{
  "train_examples": 38949,
  "crop_scale_min": 0.4,
  "method": "simsiam",
  "norm": "batchnorm",
  "depths": [3, 3, 3],
  "kernel_size": 5,
  "stem": "deep",
  "widths": [64, 96, 144],
  "init": "lecun_normal",
  "shampoo_beta": 0.95,
  "adamw_lr_other_params": 0.00099,
  "grad_clip": 3.0,
  "batch_size": 256,
  "decay_fraction": 0.4
}
Rows from block 5 of a small self-supervised image encoder, named by matrix and row number. Each number is 500 + 40 x the weight over its row's rms, rounded and kept within 0 to 999. All counts start at 0. Numbers have three digits each. After the name is the row's rms in percent of the matrix's.
After each channel's rows are labels from the 100 images, of 14848, where the channel reaches its highest value: "peak at" is the part of the image that holds the peak; "patch colour" is the nearest of a few named colours to the mean colour under the peak. Only what is clearly more common there than usual is listed. The data: photos of plants, animals and fungi (iNaturalist). In brackets: how many of the 100.
# conv: pointwise conv (model.blocks.5.conv.weight, 96x96x1x1), inputs 0-95

conv.26 103:411554482558458501426490491519542372494439448439522550512493597506516538508515538494561500539478456575464473422526530461490567427469462486460515446492500474493528540481478501503534475473545539491451477542448479537474497504483491499554491556524545478426499535480514451514506474456500522547
peak at: top centre (64)
patch colour: white (39)

conv.23 097:468520416498477495403536503540467432506517458481494597520497553600571469499395532526472465454482477493454463463511491424532460495543468514494488474466548465530517491507501479540454556500548495526496495502446519470430439442481435462485475438538504505478512498444518478499563489476426497475
peak at: bottom right (52); middle right (46)
patch colour: white (47)

conv.18 093:504443479480537534514533478534487506553566487533404420534519475498530609487433479542518570483539472478563511517434488501455473494495553496524456570473489525544532534535489514463514499460528528513550511526506422525534473476592495527495498549477426538458589464466442544540490557537493493522
peak at: top right (50)
patch colour: black (73)

conv.88 095:543525491578487460489572467491544572521505498572427428601446494490431463520507549471538498512502459653561526500484467458505473484564503451514504470454493482500479478464539505521554530526554445453508511468462503499431486491509496508504470513519459470481537558511526520487457429460526501531
peak at: top centre (76)
patch colour: pink (35)

conv.1 105:599525548443501545515485477503545585511506471513454482469525492532472438529481562492479460551499529533540475567520592494550507468562550515484513535522498500549610522468563503513522446445513486502469528500481459442417503479491496485521505603513520520493524516488481510565582482472540561546
peak at: top centre (75)
patch colour: white (36)

conv.60 110:473508512472577451442515526424557534556555462485664472553465490489503494468468518495505521567478460481528503479485472497584471462531499451525547480477535479470485506523518527476456518501531487479481539425476520481472485583539444468461541488432471501509490497414464504486504426475562472527
peak at: centre (60); top centre (31)
patch colour: brown (63)

conv.80 112:418523519575600458504465485444481548449491487511493510486472545551491501588553459443530624485496438486444558471446466519535479506479541562532524489444476496538492495526567482428495512491492532496580553564532509475467495537546490460492500536503492543558551495490499524473448478476535476479
peak at: bottom right (48)
patch colour: black (44)

conv.34 105:396474528594493505482539488570518508521514520456457421511502539561520504430437505564490519537447515485502427484536491518521525467403567451566466464471511491505501481440502516525477555546429466417470476496512533505460522521506502545539502449454529573483515421504508479491532482512478562488
peak at: bottom centre (27)
patch colour: white (43)

conv.32 108:554566505508493482523505483521471477521485501514497549580500531531465452527519481488583484534496471469512466501530504477561392499539497529463449499485491448541463496469572456470447479522497409480512539576543523517476445516431498456464480445438595538544538529552501504479605498511457546453
peak at: bottom right (27)
patch colour: white (38)

conv.70 089:502429447428436527520509492456501501464466500492512538487469484505473485490470509501524478516441508440506560472460455556553534517511493491517453492495497455441471499535506527467558565512518551562486491512430468465626533507573509599470525563483443521542472533451515554505557436580455509517
peak at: top left (32)
patch colour: black (79)

conv.56 087:511532524521419477503501482550472504494438519550393502448527513513485461454442439526601516437508437540481469497543505544512538503472557487546491520500510497523538542431491511554436496550490479462434448437542554521525539498426521478541500428500506489559516463568532496418447517501498489474
peak at: middle left (29)
patch colour: white (41)

conv.40 101:539545506426469485511480516437465493545447494501477549567450437521510408504492475499501467505483499575401433466520471462480489476567441617402510501546471457443542490454459499532462493463456495477493497534509509532479449444492499441523526446498534521537498480467503467505460505490448523434
peak at: top centre (36)
patch colour: pink (28)

conv.57 111:480503505496558531547541496444448449449520543535394536469450550429474555529534496416518589434479479498489500501539530551522447479540453491430478555550561471507451516529482483506480516502472446567513512559497456463541494529480528504420505519523493518538506419468496491488445459557503552474
peak at: top right (35); top centre (27)
patch colour: black (56)

conv.79 092:526456471474498465491472462389529613454563525549511491502580460457461518508481439483516518537464425515503485551470460492527505487457467508455514559515531490430573408488472488502485562543516522531504537573505454511560478525561541470547500490477519514459536503508435438542536496553530504525
peak at: top centre (58)
patch colour: brown (57)

conv.0 095:467496534463451493459503485462475538549480464480460492497466470441528555525598424544527586491506515490445517510485608504465460457521447478518507439514551519449428528463410530460405499525516493446484423493534534536445503461503489553490454489447509508544552525505538466486449488512527512534
peak at: bottom centre (36)
patch colour: black (65)

conv.47 108:464590565462507528471505527447584534510545483500503475430449464495542473476517431480512502452521525484520500491468423489514532531485465540441493486560491481414430554522435476477510486510484597579466457516523506493533397529481488498556477481526517527461490509452500545481442442538550491558
peak at: top centre (31)
patch colour: black (25)

conv.20 093:520488429428470549512523503433463468474481540524498513492467589464449462486599538514527570506461509486506577460519460521485397513504473506529473499523609479461513471476440506512395498507527470501494554534466464502492505503482505539453487449498474589564458473468488453532480488446457520475
peak at: middle left (33); centre (29)
patch colour: black (67)

conv.46 107:521579555456490504474534515522525522548460504577497499475473520538551472507451498505544499499501424533512470542497472457578546490503419493513446423458513511419499495479391489479547462530508535519493514552494527603514440414510490522574523512485567456499508561505492459505549437546503478494
peak at: middle right (43)
patch colour: white (39); pink (30)

conv.45 097:491473509497397511486488496491525612541514456513525532559519503528478484498553514436526480494501452524513515444517487462488527495568419449514553490502482512489437485474436460567489519499543518487502479549511426437457455499452469459557410613509504468536513495574530514509510513505409474481
peak at: bottom centre (38)
patch colour: brown (60); black (34)

conv.90 096:568488514485471495615485517509505505531546473541474501439476490533389518572493512537462430510490531447561450438500479512533442483475477427497524483487444510486511447548510540519460483529539531571488464526596498479543552454457517542467526456455528509483472515521494603523527490564520501534
peak at: centre (58)
patch colour: black (45)

conv.25 091:563598500608532484551496509528487442533532517480468524523520498522589448560511548438539401568533516546491494477536532485523490454508405499521465532531463479498500497468461498542433518437481439472529521567461497457484511517559503533437469476500512550457534431492539492499477515506479490449
peak at: top left (37); middle left (28)
patch colour: white (60)

conv.19 098:441504543433474494504531467442562501440541509543515442494480485515482465487507473531537641449522498525570449518496483522470510487482480467487518478578473502509483485516541473521458466558534477588546606461476462505473553504479505410492575509516522551557490519410468520471457506522483491508
peak at: top right (35); middle right (31)
patch colour: black (46)

conv.10 101:495539485556472486547460566528510519465531533539471504591503554493480529488484476501477493497456401538474529489504617575475409467585542545475493514512477497491506526452550439536533536457457427470442477473495501482449488495537484455476474485490524479534509413535475499463570503481482585488
peak at: bottom centre (43)
patch colour: white (44)

conv.86 103:445458534533473486448499577457438483437509545569551488494505533457459487485496523515421526533504444445474616444470466529457432511505464458522438532495593528530437509532508552538501472528540448534464496492488511500479516502534482484532501477486461568473587533572466520481485569518502496458
peak at: middle left (37); bottom left (29)
patch colour: black (76)

conv.72 110:517555540554529467505486515505509512522475492484431439496488435535564503542436457522538583499473426510517559548491479518426542480479571469563459445539515503513498524508541534479532648483530450463467480485499566530468502505507458455482472460522458489543508492505533484499446588502553445516
peak at: middle left (31); centre (27)
patch colour: white (58)

conv.58 078:504495555525494409484532496484492495487592507550509510556575382601453439474419480514446474480534493483463475466423404457545521476503461532515500530512507497572508467508491455540458517490495502467565460531521438497533495487483471412494491528471447494523510556526522539505474530527482530484
peak at: bottom centre (31); bottom left (30)
patch colour: grey (76)

conv.27 101:518524576521575502517500507550519588485564504513469482424515476510487426508533409471474431523537516516521520537561481518509517515491537475547485488575428522443475511496461444488455500558433518533491534453452488509445486514503546462569569429440466467429518505496565515503472493508494558446
peak at: top centre (34)
patch colour: white (50)

conv.17 093:489558554481477461572525480501471523520506515473488541469485502511548497448472645478540486503530476528554455494512509506452478470548515537456507526516535537513462508472493576427453548496419504473439508476542545515519509518493531413539535536498500559548493558527519430538433467472540575426
peak at: middle left (64)
patch colour: white (32); pink (29)

conv.66 104:457467613461485500597488438488495497490426506516525588452480488508459472440491575576571522487501507477425460451462498511531478502525459559545484511475585600493496483451508488461501541478480487455495503591544516498453442500550491525470500483492463525496479505498535459528517494537558459506
peak at: middle left (35)
patch colour: pink (27)

conv.39 104:501454464503475550458563495493495491492530527494584485534490462447409568510523460418526513514522604485506494553533502521528443574539559484499522500475494520492467480462504453554516548470637416537513509525502459557542468545566509559479499488507421471486527509504502505520516460493513450516
peak at: centre (52)
patch colour: black (58)

conv.44 091:526530532465552540485510509507439576462471511493443459436424631496520534452505452489525483491530541469473465540525467429500469475529551526490506487429497454521479530470552480500518434539492405430508480487542500559482447429495469496478520468501496534568568514526462537469526505550482429520
peak at: middle right (58)
patch colour: white (33)

conv.41 091:571463546466426438548489454524509498555532542536552503476468485491592494469496562567500531422447482510484495468467483472454472461507530548475477529517491549507453420484525521425506489581474445562451478479564527457525516499520527437524562447462537453453505556504559524502437508488532493472
peak at: middle left (45); bottom left (33)
patch colour: pink (31); white (30)

conv.81 098:449482484481485436504607546461475508515490528494576497549486516505469568484566541487494545465471534456520523466483422488461454567608523498542444548509499422419554497584452522490527520537493490460544505481494528464502529519509481396484508543454462494490475551450481558513508538528493489507
peak at: centre (61)
patch colour: brown (58); black (37)