A small self-supervised image encoder, trained from scratch: arch mobilenet_v1.
Rows from block 4, named by matrix and row number. Each number is 200 + 30 x the weight over the matrix's rms, rounded and kept within 0 to 999. All counts start at 0.
# conv: pointwise conv (model.blocks.4.conv.weight, 96x96x1x1), inputs 48-95
conv.0,201,185,171,201,220,146,239,213,156,211,152,217,196,107,216,180,212,183,184,199,225,167,156,206,145,218,224,226,211,218,239,198,185,190,154,209,186,207,170,208,173,235,236,158,161,174,191,191
conv.1,223,194,195,172,186,193,203,208,195,160,256,184,223,237,244,290,185,201,168,188,178,185,199,184,206,206,197,219,221,233,189,146,193,186,143,185,197,138,178,229,177,177,215,199,196,193,194,166
conv.2,218,194,194,184,165,256,163,186,193,238,273,186,242,238,228,180,215,178,176,216,168,226,251,190,151,207,223,217,170,287,190,185,137,215,250,244,200,209,153,131,227,198,198,214,209,213,212,208
conv.3,191,209,176,204,191,192,201,191,184,164,218,238,187,176,206,147,195,198,182,192,191,186,235,195,120,206,221,190,197,154,256,219,241,176,202,193,217,205,244,226,182,193,197,226,200,184,192,211
conv.4,230,207,175,128,159,202,163,162,236,190,230,193,225,224,176,203,213,196,178,207,163,166,185,210,183,209,156,154,217,222,224,203,164,211,149,223,134,236,206,244,238,221,188,322,175,273,223,219
conv.5,228,237,199,206,201,197,167,194,234,221,225,232,230,168,191,218,218,208,171,173,184,193,216,169,222,278,191,178,186,242,235,257,152,203,199,273,181,195,203,198,191,227,165,161,132,225,206,196
conv.6,240,195,239,211,236,246,194,162,195,199,202,176,209,183,215,190,189,173,171,178,197,178,185,225,161,204,234,248,207,151,223,216,172,291,182,165,284,161,158,185,181,326,183,223,125,190,238,201
conv.7,189,210,215,257,219,128,204,167,216,219,209,195,204,171,222,233,213,204,163,187,200,200,182,243,255,187,184,210,210,238,228,197,184,200,172,164,206,213,231,163,171,233,234,182,197,173,200,189
conv.8,215,152,192,223,232,185,201,179,230,197,238,192,240,226,189,212,199,185,206,206,180,227,198,220,205,174,194,222,187,162,181,234,204,183,170,191,247,190,186,167,177,179,173,178,172,158,199,209
conv.9,192,164,249,222,163,155,156,200,217,170,242,202,233,158,178,266,218,202,179,163,176,211,177,221,202,190,202,220,223,181,160,169,175,190,168,196,212,187,253,122,212,183,212,158,212,268,241,176
conv.10,170,229,207,187,224,158,181,201,165,186,196,186,229,207,233,221,171,199,210,223,189,159,229,155,170,159,183,215,206,241,208,198,165,215,142,211,242,208,182,241,174,189,174,216,203,205,187,157
conv.11,190,161,204,184,200,175,219,186,187,205,168,198,210,204,172,193,195,209,199,200,183,211,199,195,180,254,186,178,185,202,212,158,297,212,179,199,175,226,201,204,181,162,231,188,166,140,205,229
conv.12,182,193,195,218,170,166,236,191,219,171,190,208,219,155,301,160,164,227,150,177,212,183,200,193,196,172,233,214,192,220,200,199,236,210,218,172,201,198,202,272,187,224,246,213,233,175,193,233
conv.13,174,213,186,226,188,187,231,190,191,183,233,218,179,216,196,167,187,105,185,144,233,160,214,206,207,267,296,207,174,202,250,169,193,176,182,184,215,236,198,215,194,262,233,186,201,186,225,194
conv.14,197,135,210,216,160,228,193,198,182,193,207,165,196,221,228,176,233,212,139,186,212,168,189,253,156,158,208,226,303,212,183,169,172,173,194,196,154,187,213,194,219,240,230,138,197,231,212,167
conv.15,207,227,199,188,217,190,175,202,249,150,192,241,209,164,230,238,190,231,102,211,188,182,187,225,147,178,202,180,210,211,278,204,214,196,202,176,179,198,206,185,193,259,161,162,164,183,145,187
conv.16,190,206,176,216,223,187,171,221,179,228,188,169,202,225,220,183,172,144,172,197,197,220,174,194,225,192,188,222,206,189,247,202,177,193,151,160,199,224,210,178,174,190,191,202,191,147,201,202
conv.17,161,217,173,266,183,258,143,230,199,207,206,175,174,189,211,202,199,225,160,157,166,210,142,257,192,185,171,192,187,204,143,196,159,174,244,196,224,207,204,138,202,177,213,156,204,147,219,204
conv.18,197,174,208,225,181,194,198,280,199,186,209,184,175,167,213,210,224,182,316,216,232,163,197,187,161,182,194,152,211,182,190,200,208,213,250,241,201,150,255,167,233,252,210,206,227,250,160,164
conv.19,201,207,163,211,179,168,149,233,242,192,228,222,183,213,225,243,201,264,166,184,221,215,167,212,143,209,195,231,212,216,206,205,234,182,185,191,165,232,237,213,201,240,205,239,190,193,195,174
conv.20,203,273,167,222,209,178,175,177,205,158,261,219,197,204,224,173,193,205,150,204,208,195,181,226,122,204,191,250,159,235,173,238,223,186,171,185,207,206,202,170,162,202,173,221,189,275,236,173
conv.21,211,195,171,227,210,228,221,208,200,195,175,255,112,181,188,184,168,165,168,161,204,190,148,199,184,219,203,155,217,227,187,256,235,158,195,215,250,212,223,178,255,146,131,116,173,172,207,217
conv.22,209,200,204,174,191,228,153,208,155,189,284,198,205,176,199,291,211,227,179,195,195,205,180,168,182,218,164,209,143,175,192,175,259,232,205,193,175,237,158,253,183,171,164,206,197,208,169,215
conv.23,204,207,185,259,190,198,207,204,127,188,166,228,182,192,160,168,156,173,151,212,178,186,178,202,228,223,210,188,225,194,221,190,174,191,177,203,228,215,214,179,234,234,234,164,243,176,264,190
conv.24,148,196,203,185,161,209,255,201,213,180,238,200,192,266,197,218,202,240,185,180,167,189,163,210,136,164,191,163,194,200,185,194,138,201,183,197,170,205,286,231,253,173,227,252,174,182,240,199
conv.25,206,205,173,201,210,200,207,217,148,249,155,178,193,183,183,190,179,205,174,171,243,142,180,245,138,204,186,218,226,141,247,164,226,166,185,219,209,221,222,158,166,184,197,207,268,172,242,206
conv.26,164,183,225,186,209,43,239,204,167,158,179,171,235,121,166,179,163,190,150,188,170,201,188,224,218,185,186,167,245,208,171,193,187,223,226,200,194,187,237,198,204,229,191,219,241,199,225,202
conv.27,223,209,173,176,206,161,213,164,111,182,212,196,211,216,144,192,179,128,179,156,236,249,169,215,163,175,263,249,239,281,206,193,169,252,186,190,191,147,212,190,223,223,237,178,202,191,157,169
conv.28,232,181,191,207,168,211,182,194,190,193,203,205,216,245,223,157,168,239,234,192,277,200,215,147,190,192,200,200,173,259,218,201,149,208,155,170,220,183,223,194,173,198,232,242,232,199,180,238
conv.29,218,271,190,213,212,257,238,168,207,176,175,216,220,241,208,121,127,239,172,188,122,196,171,215,166,173,193,222,237,237,314,188,196,191,180,197,210,183,155,224,240,137,182,189,162,202,223,193
conv.30,139,236,202,182,221,135,277,214,195,191,207,162,183,184,208,199,183,251,189,199,222,226,182,250,203,170,164,170,200,241,192,236,245,177,161,192,205,166,186,158,134,214,252,107,189,227,190,185
conv.31,176,198,175,188,218,186,214,173,200,206,217,174,230,199,168,203,253,242,250,189,213,188,170,190,158,173,170,184,180,196,187,189,198,179,249,162,244,172,230,160,213,220,191,199,185,179,218,257
conv.32,155,186,164,213,222,211,169,159,172,178,262,222,205,175,190,240,161,248,224,168,211,194,159,214,152,190,187,249,170,176,186,179,191,184,180,211,256,165,175,239,180,170,271,217,201,273,224,182
conv.33,189,263,192,175,240,189,178,179,203,194,202,201,198,206,255,169,233,216,187,208,144,180,204,220,185,205,179,138,175,222,184,190,212,201,205,204,188,216,211,200,205,207,138,203,182,118,151,196
conv.34,175,190,225,175,273,190,174,192,256,195,198,201,181,237,172,221,201,230,223,181,217,193,172,193,110,218,165,140,184,160,211,180,139,193,196,178,252,243,230,185,218,122,186,198,189,209,234,229
conv.35,181,267,217,188,248,208,199,220,194,231,171,165,235,197,209,212,178,177,186,228,207,165,177,187,171,231,173,195,197,143,209,191,183,233,156,203,188,222,174,187,171,171,242,179,236,222,218,216
conv.36,145,200,195,209,205,148,165,172,191,198,183,213,179,221,212,188,183,156,237,200,313,244,214,194,220,179,211,200,154,159,183,129,161,216,227,199,207,152,205,156,185,216,216,191,174,168,224,213
conv.37,161,213,206,170,225,217,226,220,219,149,165,223,218,196,210,203,220,224,171,152,235,166,131,225,196,273,170,152,157,195,220,183,216,224,247,210,217,215,178,174,212,199,188,233,205,267,222,188
conv.38,223,206,223,134,247,295,206,200,228,171,191,185,235,150,184,225,204,239,166,215,216,166,181,188,211,168,178,193,227,238,200,175,216,158,176,195,185,220,184,235,184,209,159,205,157,259,224,264
conv.39,195,181,193,210,166,251,229,235,182,195,248,261,204,192,201,186,183,159,199,191,221,140,193,168,174,161,224,216,207,189,232,165,210,172,187,180,202,163,237,190,183,255,190,232,194,269,220,235
conv.40,210,283,251,207,159,224,242,146,195,222,193,217,175,211,183,146,118,204,188,174,211,193,238,193,208,191,183,238,245,219,235,173,235,206,196,179,229,173,183,172,193,212,218,220,203,151,191,214
conv.41,206,177,167,214,206,192,192,244,214,183,250,178,244,228,229,191,225,175,270,194,216,202,181,133,191,234,190,180,152,212,158,166,197,135,207,248,176,181,219,227,217,186,195,238,187,235,200,150
conv.42,199,211,184,150,194,183,189,174,224,167,186,181,185,175,214,156,190,191,179,182,255,189,165,232,175,206,170,174,194,213,226,251,191,217,228,217,164,199,235,197,205,260,206,235,211,248,205,156
conv.43,152,174,245,232,198,181,235,189,152,227,197,186,258,236,181,177,194,200,243,203,195,203,180,169,170,196,166,202,201,231,205,199,178,206,178,204,215,179,184,191,180,218,192,175,202,102,200,194
conv.44,186,235,198,273,205,178,135,149,183,179,245,199,203,253,177,201,188,202,191,194,181,183,200,232,157,221,210,177,269,229,222,213,193,191,200,186,214,176,200,196,188,203,115,115,190,295,192,184
conv.45,210,118,164,219,198,207,195,193,172,203,189,233,203,168,182,213,205,210,168,210,228,240,194,207,211,207,194,206,191,168,229,196,196,197,244,219,228,197,199,152,215,197,303,217,193,139,289,268
conv.46,235,213,185,214,234,259,179,166,200,207,208,222,223,203,229,145,227,211,191,210,206,175,237,205,168,241,210,194,145,225,169,219,231,259,203,249,200,169,192,155,221,185,150,223,192,202,241,254
conv.47,209,248,175,194,201,187,128,154,215,198,192,174,161,224,262,192,207,217,190,211,177,203,180,202,173,219,196,212,131,212,174,204,193,186,208,202,208,168,201,160,219,241,181,201,243,153,242,177
conv.48,250,227,201,183,219,206,157,216,175,205,231,201,176,214,194,190,174,199,162,197,212,184,129,142,174,209,207,230,198,191,252,154,207,208,201,189,165,208,231,185,187,180,214,236,226,263,168,171
conv.49,242,243,276,185,191,143,196,216,214,170,190,204,252,152,219,170,203,222,191,214,197,185,191,183,191,198,215,173,233,196,157,221,220,186,217,180,201,216,232,265,260,197,211,191,214,202,201,205
conv.50,212,203,167,242,219,133,230,223,192,176,247,237,185,195,176,236,224,183,177,189,245,223,193,216,168,196,183,210,131,218,215,215,198,221,192,157,195,210,221,179,134,224,235,202,176,141,164,220
conv.51,270,191,207,178,202,183,224,218,193,207,164,229,195,248,174,222,183,188,173,200,187,197,199,226,211,143,196,234,241,173,217,198,224,173,277,185,141,195,201,239,243,130,204,200,199,106,228,169
conv.52,212,248,202,141,239,223,236,214,187,188,173,199,199,190,191,180,212,173,193,226,194,132,206,208,200,210,202,227,139,188,209,215,229,181,197,199,200,216,196,204,167,191,197,239,230,226,204,253
conv.53,200,169,190,99,252,242,241,212,179,219,203,210,234,218,204,154,208,201,172,209,180,166,272,253,212,218,222,163,202,200,152,275,240,201,157,208,198,192,192,261,216,205,113,207,182,197,189,234
conv.54,198,241,203,260,204,197,209,218,155,167,216,177,181,211,156,214,179,251,173,156,226,198,209,260,161,194,222,231,191,187,187,203,247,248,215,210,186,189,221,199,226,174,218,184,202,128,224,146
conv.55,186,206,202,177,195,165,184,193,195,194,211,209,206,227,132,207,225,175,199,160,191,207,221,178,212,143,216,226,222,227,211,188,134,186,188,191,203,201,231,272,178,161,268,198,188,138,214,185
conv.56,179,232,184,224,234,228,166,192,172,244,198,189,177,203,176,176,197,227,230,286,195,201,224,175,184,187,205,189,175,245,241,165,181,237,188,210,155,193,173,226,191,210,231,189,232,184,209,201
conv.57,181,229,162,114,236,225,239,161,209,185,197,217,189,165,186,170,222,142,171,235,166,209,241,195,270,209,159,213,183,200,217,228,182,191,140,118,214,231,171,204,210,156,186,197,192,240,191,233
conv.58,207,153,254,256,239,166,200,242,216,180,225,202,177,194,234,166,159,214,188,171,131,214,147,183,208,261,129,165,253,224,226,164,182,201,200,183,178,219,216,163,179,232,168,233,165,160,205,181
conv.59,210,202,189,167,187,172,169,212,237,201,295,254,212,185,150,176,266,171,201,203,193,184,197,165,277,202,216,169,188,225,191,272,187,213,205,191,168,215,153,221,222,229,243,195,143,201,171,210
conv.60,207,224,276,247,202,201,171,180,175,241,156,211,228,150,198,229,162,199,185,215,181,145,183,225,222,213,197,161,186,187,228,191,193,179,241,186,202,259,170,170,213,197,198,203,203,166,223,203
conv.61,185,210,195,233,241,156,224,163,235,175,305,182,297,176,199,183,250,202,110,210,182,180,259,175,167,203,181,148,204,232,185,182,206,220,213,218,280,200,204,243,163,274,269,214,196,168,215,152
conv.62,271,207,248,204,207,187,220,194,231,200,173,211,218,191,236,171,190,205,177,211,184,228,219,217,148,193,232,219,206,185,254,225,223,138,185,184,215,186,184,202,167,203,174,177,160,210,224,188
conv.63,208,221,187,245,166,183,162,197,202,195,211,203,196,197,211,179,213,201,229,246,224,211,151,162,147,204,183,151,204,182,233,184,207,221,220,217,193,192,209,227,222,188,200,162,226,185,199,223
conv.64,205,229,181,218,212,156,188,169,190,156,213,212,204,215,184,168,215,219,174,210,248,202,195,209,165,203,240,229,173,213,231,259,219,212,210,275,220,185,203,189,173,227,140,176,217,185,210,241
conv.65,216,224,197,223,198,155,200,167,203,249,186,179,253,207,178,224,205,241,139,178,184,268,236,248,190,168,190,202,212,212,190,246,193,212,222,193,242,176,212,236,219,192,224,190,186,144,244,189
conv.66,162,194,237,248,243,213,213,215,154,185,169,196,167,198,215,156,235,177,168,144,215,182,226,280,127,194,171,234,207,265,201,209,202,206,217,196,198,244,170,216,233,228,188,150,113,197,181,213
conv.67,211,204,198,203,189,210,132,205,214,190,210,182,178,191,188,217,253,176,205,178,193,239,221,187,211,190,242,212,183,254,142,190,200,192,226,215,173,146,204,197,215,167,203,234,201,261,179,191
conv.68,233,204,149,239,203,201,233,178,174,192,171,170,192,172,249,184,162,240,163,222,245,202,202,235,185,184,194,213,265,280,173,226,158,227,180,190,260,149,230,200,204,239,226,159,223,182,193,189
conv.69,204,196,160,255,223,178,164,239,184,204,194,186,173,246,232,168,178,249,155,182,206,203,186,226,204,150,194,213,182,193,224,183,236,238,204,190,181,214,203,176,197,188,212,187,175,188,184,151
conv.70,238,185,161,213,174,241,135,198,179,145,183,263,210,159,220,193,222,174,162,209,177,188,186,216,232,237,188,175,223,189,180,193,204,180,250,218,159,250,261,202,251,210,173,214,209,223,199,203
conv.71,192,124,207,205,220,188,205,159,177,193,199,178,181,173,167,214,162,268,157,191,184,264,209,259,186,149,222,184,198,159,153,176,165,211,204,195,217,184,181,181,151,187,183,168,172,168,213,256
conv.72,164,245,161,183,174,206,155,211,190,216,161,223,247,190,196,163,198,153,210,192,215,156,191,189,187,172,180,175,295,210,203,179,199,180,191,198,207,170,145,162,197,203,206,207,199,173,257,190
conv.73,227,182,211,163,222,232,165,183,176,196,267,225,188,164,183,192,193,249,201,158,217,171,179,175,197,153,146,217,123,218,185,186,152,216,152,193,199,186,171,163,228,165,223,223,231,188,198,239
conv.74,207,226,233,229,172,205,228,214,273,171,272,242,184,175,176,222,163,145,135,196,177,201,226,178,179,169,194,180,178,193,242,164,194,204,220,206,164,154,221,197,246,214,201,206,157,148,200,208
conv.75,254,176,220,178,157,257,213,160,182,208,238,227,223,162,203,169,197,198,202,229,200,173,189,200,186,175,216,284,198,206,194,187,228,176,224,239,235,179,200,188,210,249,234,240,176,207,236,258
conv.76,123,176,206,229,216,183,190,211,174,197,195,237,196,178,226,236,173,239,219,201,223,207,209,159,189,175,218,191,199,174,232,228,220,213,177,187,214,212,252,168,237,181,218,275,198,207,220,203
conv.77,228,213,192,208,228,233,167,160,199,201,170,191,165,140,268,208,215,213,191,186,212,217,203,219,196,204,170,199,216,193,244,227,156,163,183,214,267,259,168,181,206,210,209,208,193,168,135,210
conv.78,151,235,197,205,251,186,202,189,183,238,142,248,163,153,191,176,214,210,175,188,192,179,213,148,199,216,185,209,187,138,280,203,162,208,212,190,249,207,207,216,199,192,229,152,217,132,222,214
conv.79,185,207,182,187,195,172,190,188,197,198,199,222,201,170,186,200,147,193,132,200,202,175,159,182,213,219,183,218,218,149,198,215,234,242,215,228,232,215,196,166,172,206,187,230,204,276,205,205
conv.80,139,194,161,218,231,196,199,194,195,186,219,188,200,166,151,190,236,184,178,196,202,178,217,201,152,172,154,223,224,230,228,222,192,113,206,198,216,218,186,140,223,226,291,222,190,207,246,193
conv.81,172,215,221,216,188,185,217,174,204,209,175,192,217,152,188,188,227,214,223,219,176,170,232,184,168,178,200,164,223,242,181,219,163,166,195,218,209,223,221,189,168,194,243,227,206,125,211,186
conv.82,235,202,188,173,211,207,196,175,185,230,207,165,202,175,191,192,169,199,142,233,213,174,186,223,196,222,156,193,194,198,237,179,224,244,199,188,226,187,214,289,220,188,170,203,165,176,199,231
conv.83,220,151,223,149,201,232,215,239,205,218,260,200,234,139,204,251,220,222,193,201,171,160,200,186,167,248,195,217,216,179,135,151,218,176,215,194,150,218,210,249,225,179,173,215,172,193,260,189
conv.84,221,201,176,211,173,234,179,234,201,169,230,139,232,216,174,166,218,163,157,185,177,185,182,219,170,167,283,237,212,188,181,165,198,192,244,183,272,192,207,184,193,273,222,220,216,190,220,148
conv.85,179,197,216,187,219,186,299,178,221,172,193,197,211,244,159,218,195,229,225,172,194,172,170,210,173,187,193,202,193,206,152,196,229,172,167,207,203,163,185,201,202,188,221,175,202,218,199,212
conv.86,189,175,250,242,219,195,219,183,200,205,133,211,213,204,210,193,194,213,192,211,175,185,199,233,178,150,151,196,154,263,222,154,204,182,234,174,211,212,215,217,189,179,183,202,287,234,210,184
conv.87,212,251,139,208,227,181,181,183,187,183,204,221,190,154,200,211,200,172,213,198,187,177,173,203,151,166,235,206,242,190,228,142,231,201,244,133,208,226,217,201,138,237,136,170,213,237,159,184
conv.88,175,216,211,208,185,177,167,152,208,219,235,196,224,159,201,202,175,242,93,185,183,202,176,222,178,194,206,201,183,244,193,193,179,171,185,200,203,191,220,183,177,267,233,208,223,190,193,188
conv.89,214,193,255,175,246,194,234,189,251,214,212,171,183,239,241,179,199,231,188,206,224,216,246,196,173,172,195,187,157,199,219,234,186,196,183,188,224,150,183,231,207,202,210,212,188,153,205,223
conv.90,215,200,214,251,183,177,231,238,209,217,147,148,222,172,238,186,174,191,192,195,136,198,185,228,188,203,191,191,215,207,145,138,177,180,201,201,201,232,233,208,244,209,186,168,199,204,212,185
conv.91,244,185,171,219,187,184,206,227,201,206,257,189,194,213,195,193,213,146,216,248,234,205,159,179,179,189,222,202,169,219,193,154,171,180,279,254,220,174,230,255,146,262,156,177,268,162,194,210
conv.92,236,113,184,180,191,220,142,217,223,185,219,188,207,187,218,250,179,252,122,181,206,210,212,227,176,171,269,184,181,193,193,193,183,177,259,224,215,219,194,191,155,168,239,186,203,271,238,174
conv.93,205,234,212,181,180,234,221,215,174,191,146,209,117,198,182,239,218,256,220,207,221,159,237,224,270,147,189,246,185,153,154,234,228,183,187,184,174,233,196,190,190,172,155,182,194,194,153,191
conv.94,174,211,199,205,210,165,223,171,187,162,218,270,111,176,225,160,231,197,202,203,191,165,174,203,166,210,201,169,129,243,170,223,182,210,214,152,168,181,215,208,200,228,159,222,198,145,192,202
conv.95,227,212,168,174,157,242,199,192,195,192,134,189,181,296,156,182,197,151,186,177,188,158,141,251,238,240,181,216,190,244,176,181,148,152,182,217,164,198,173,209,168,175,161,228,195,181,215,192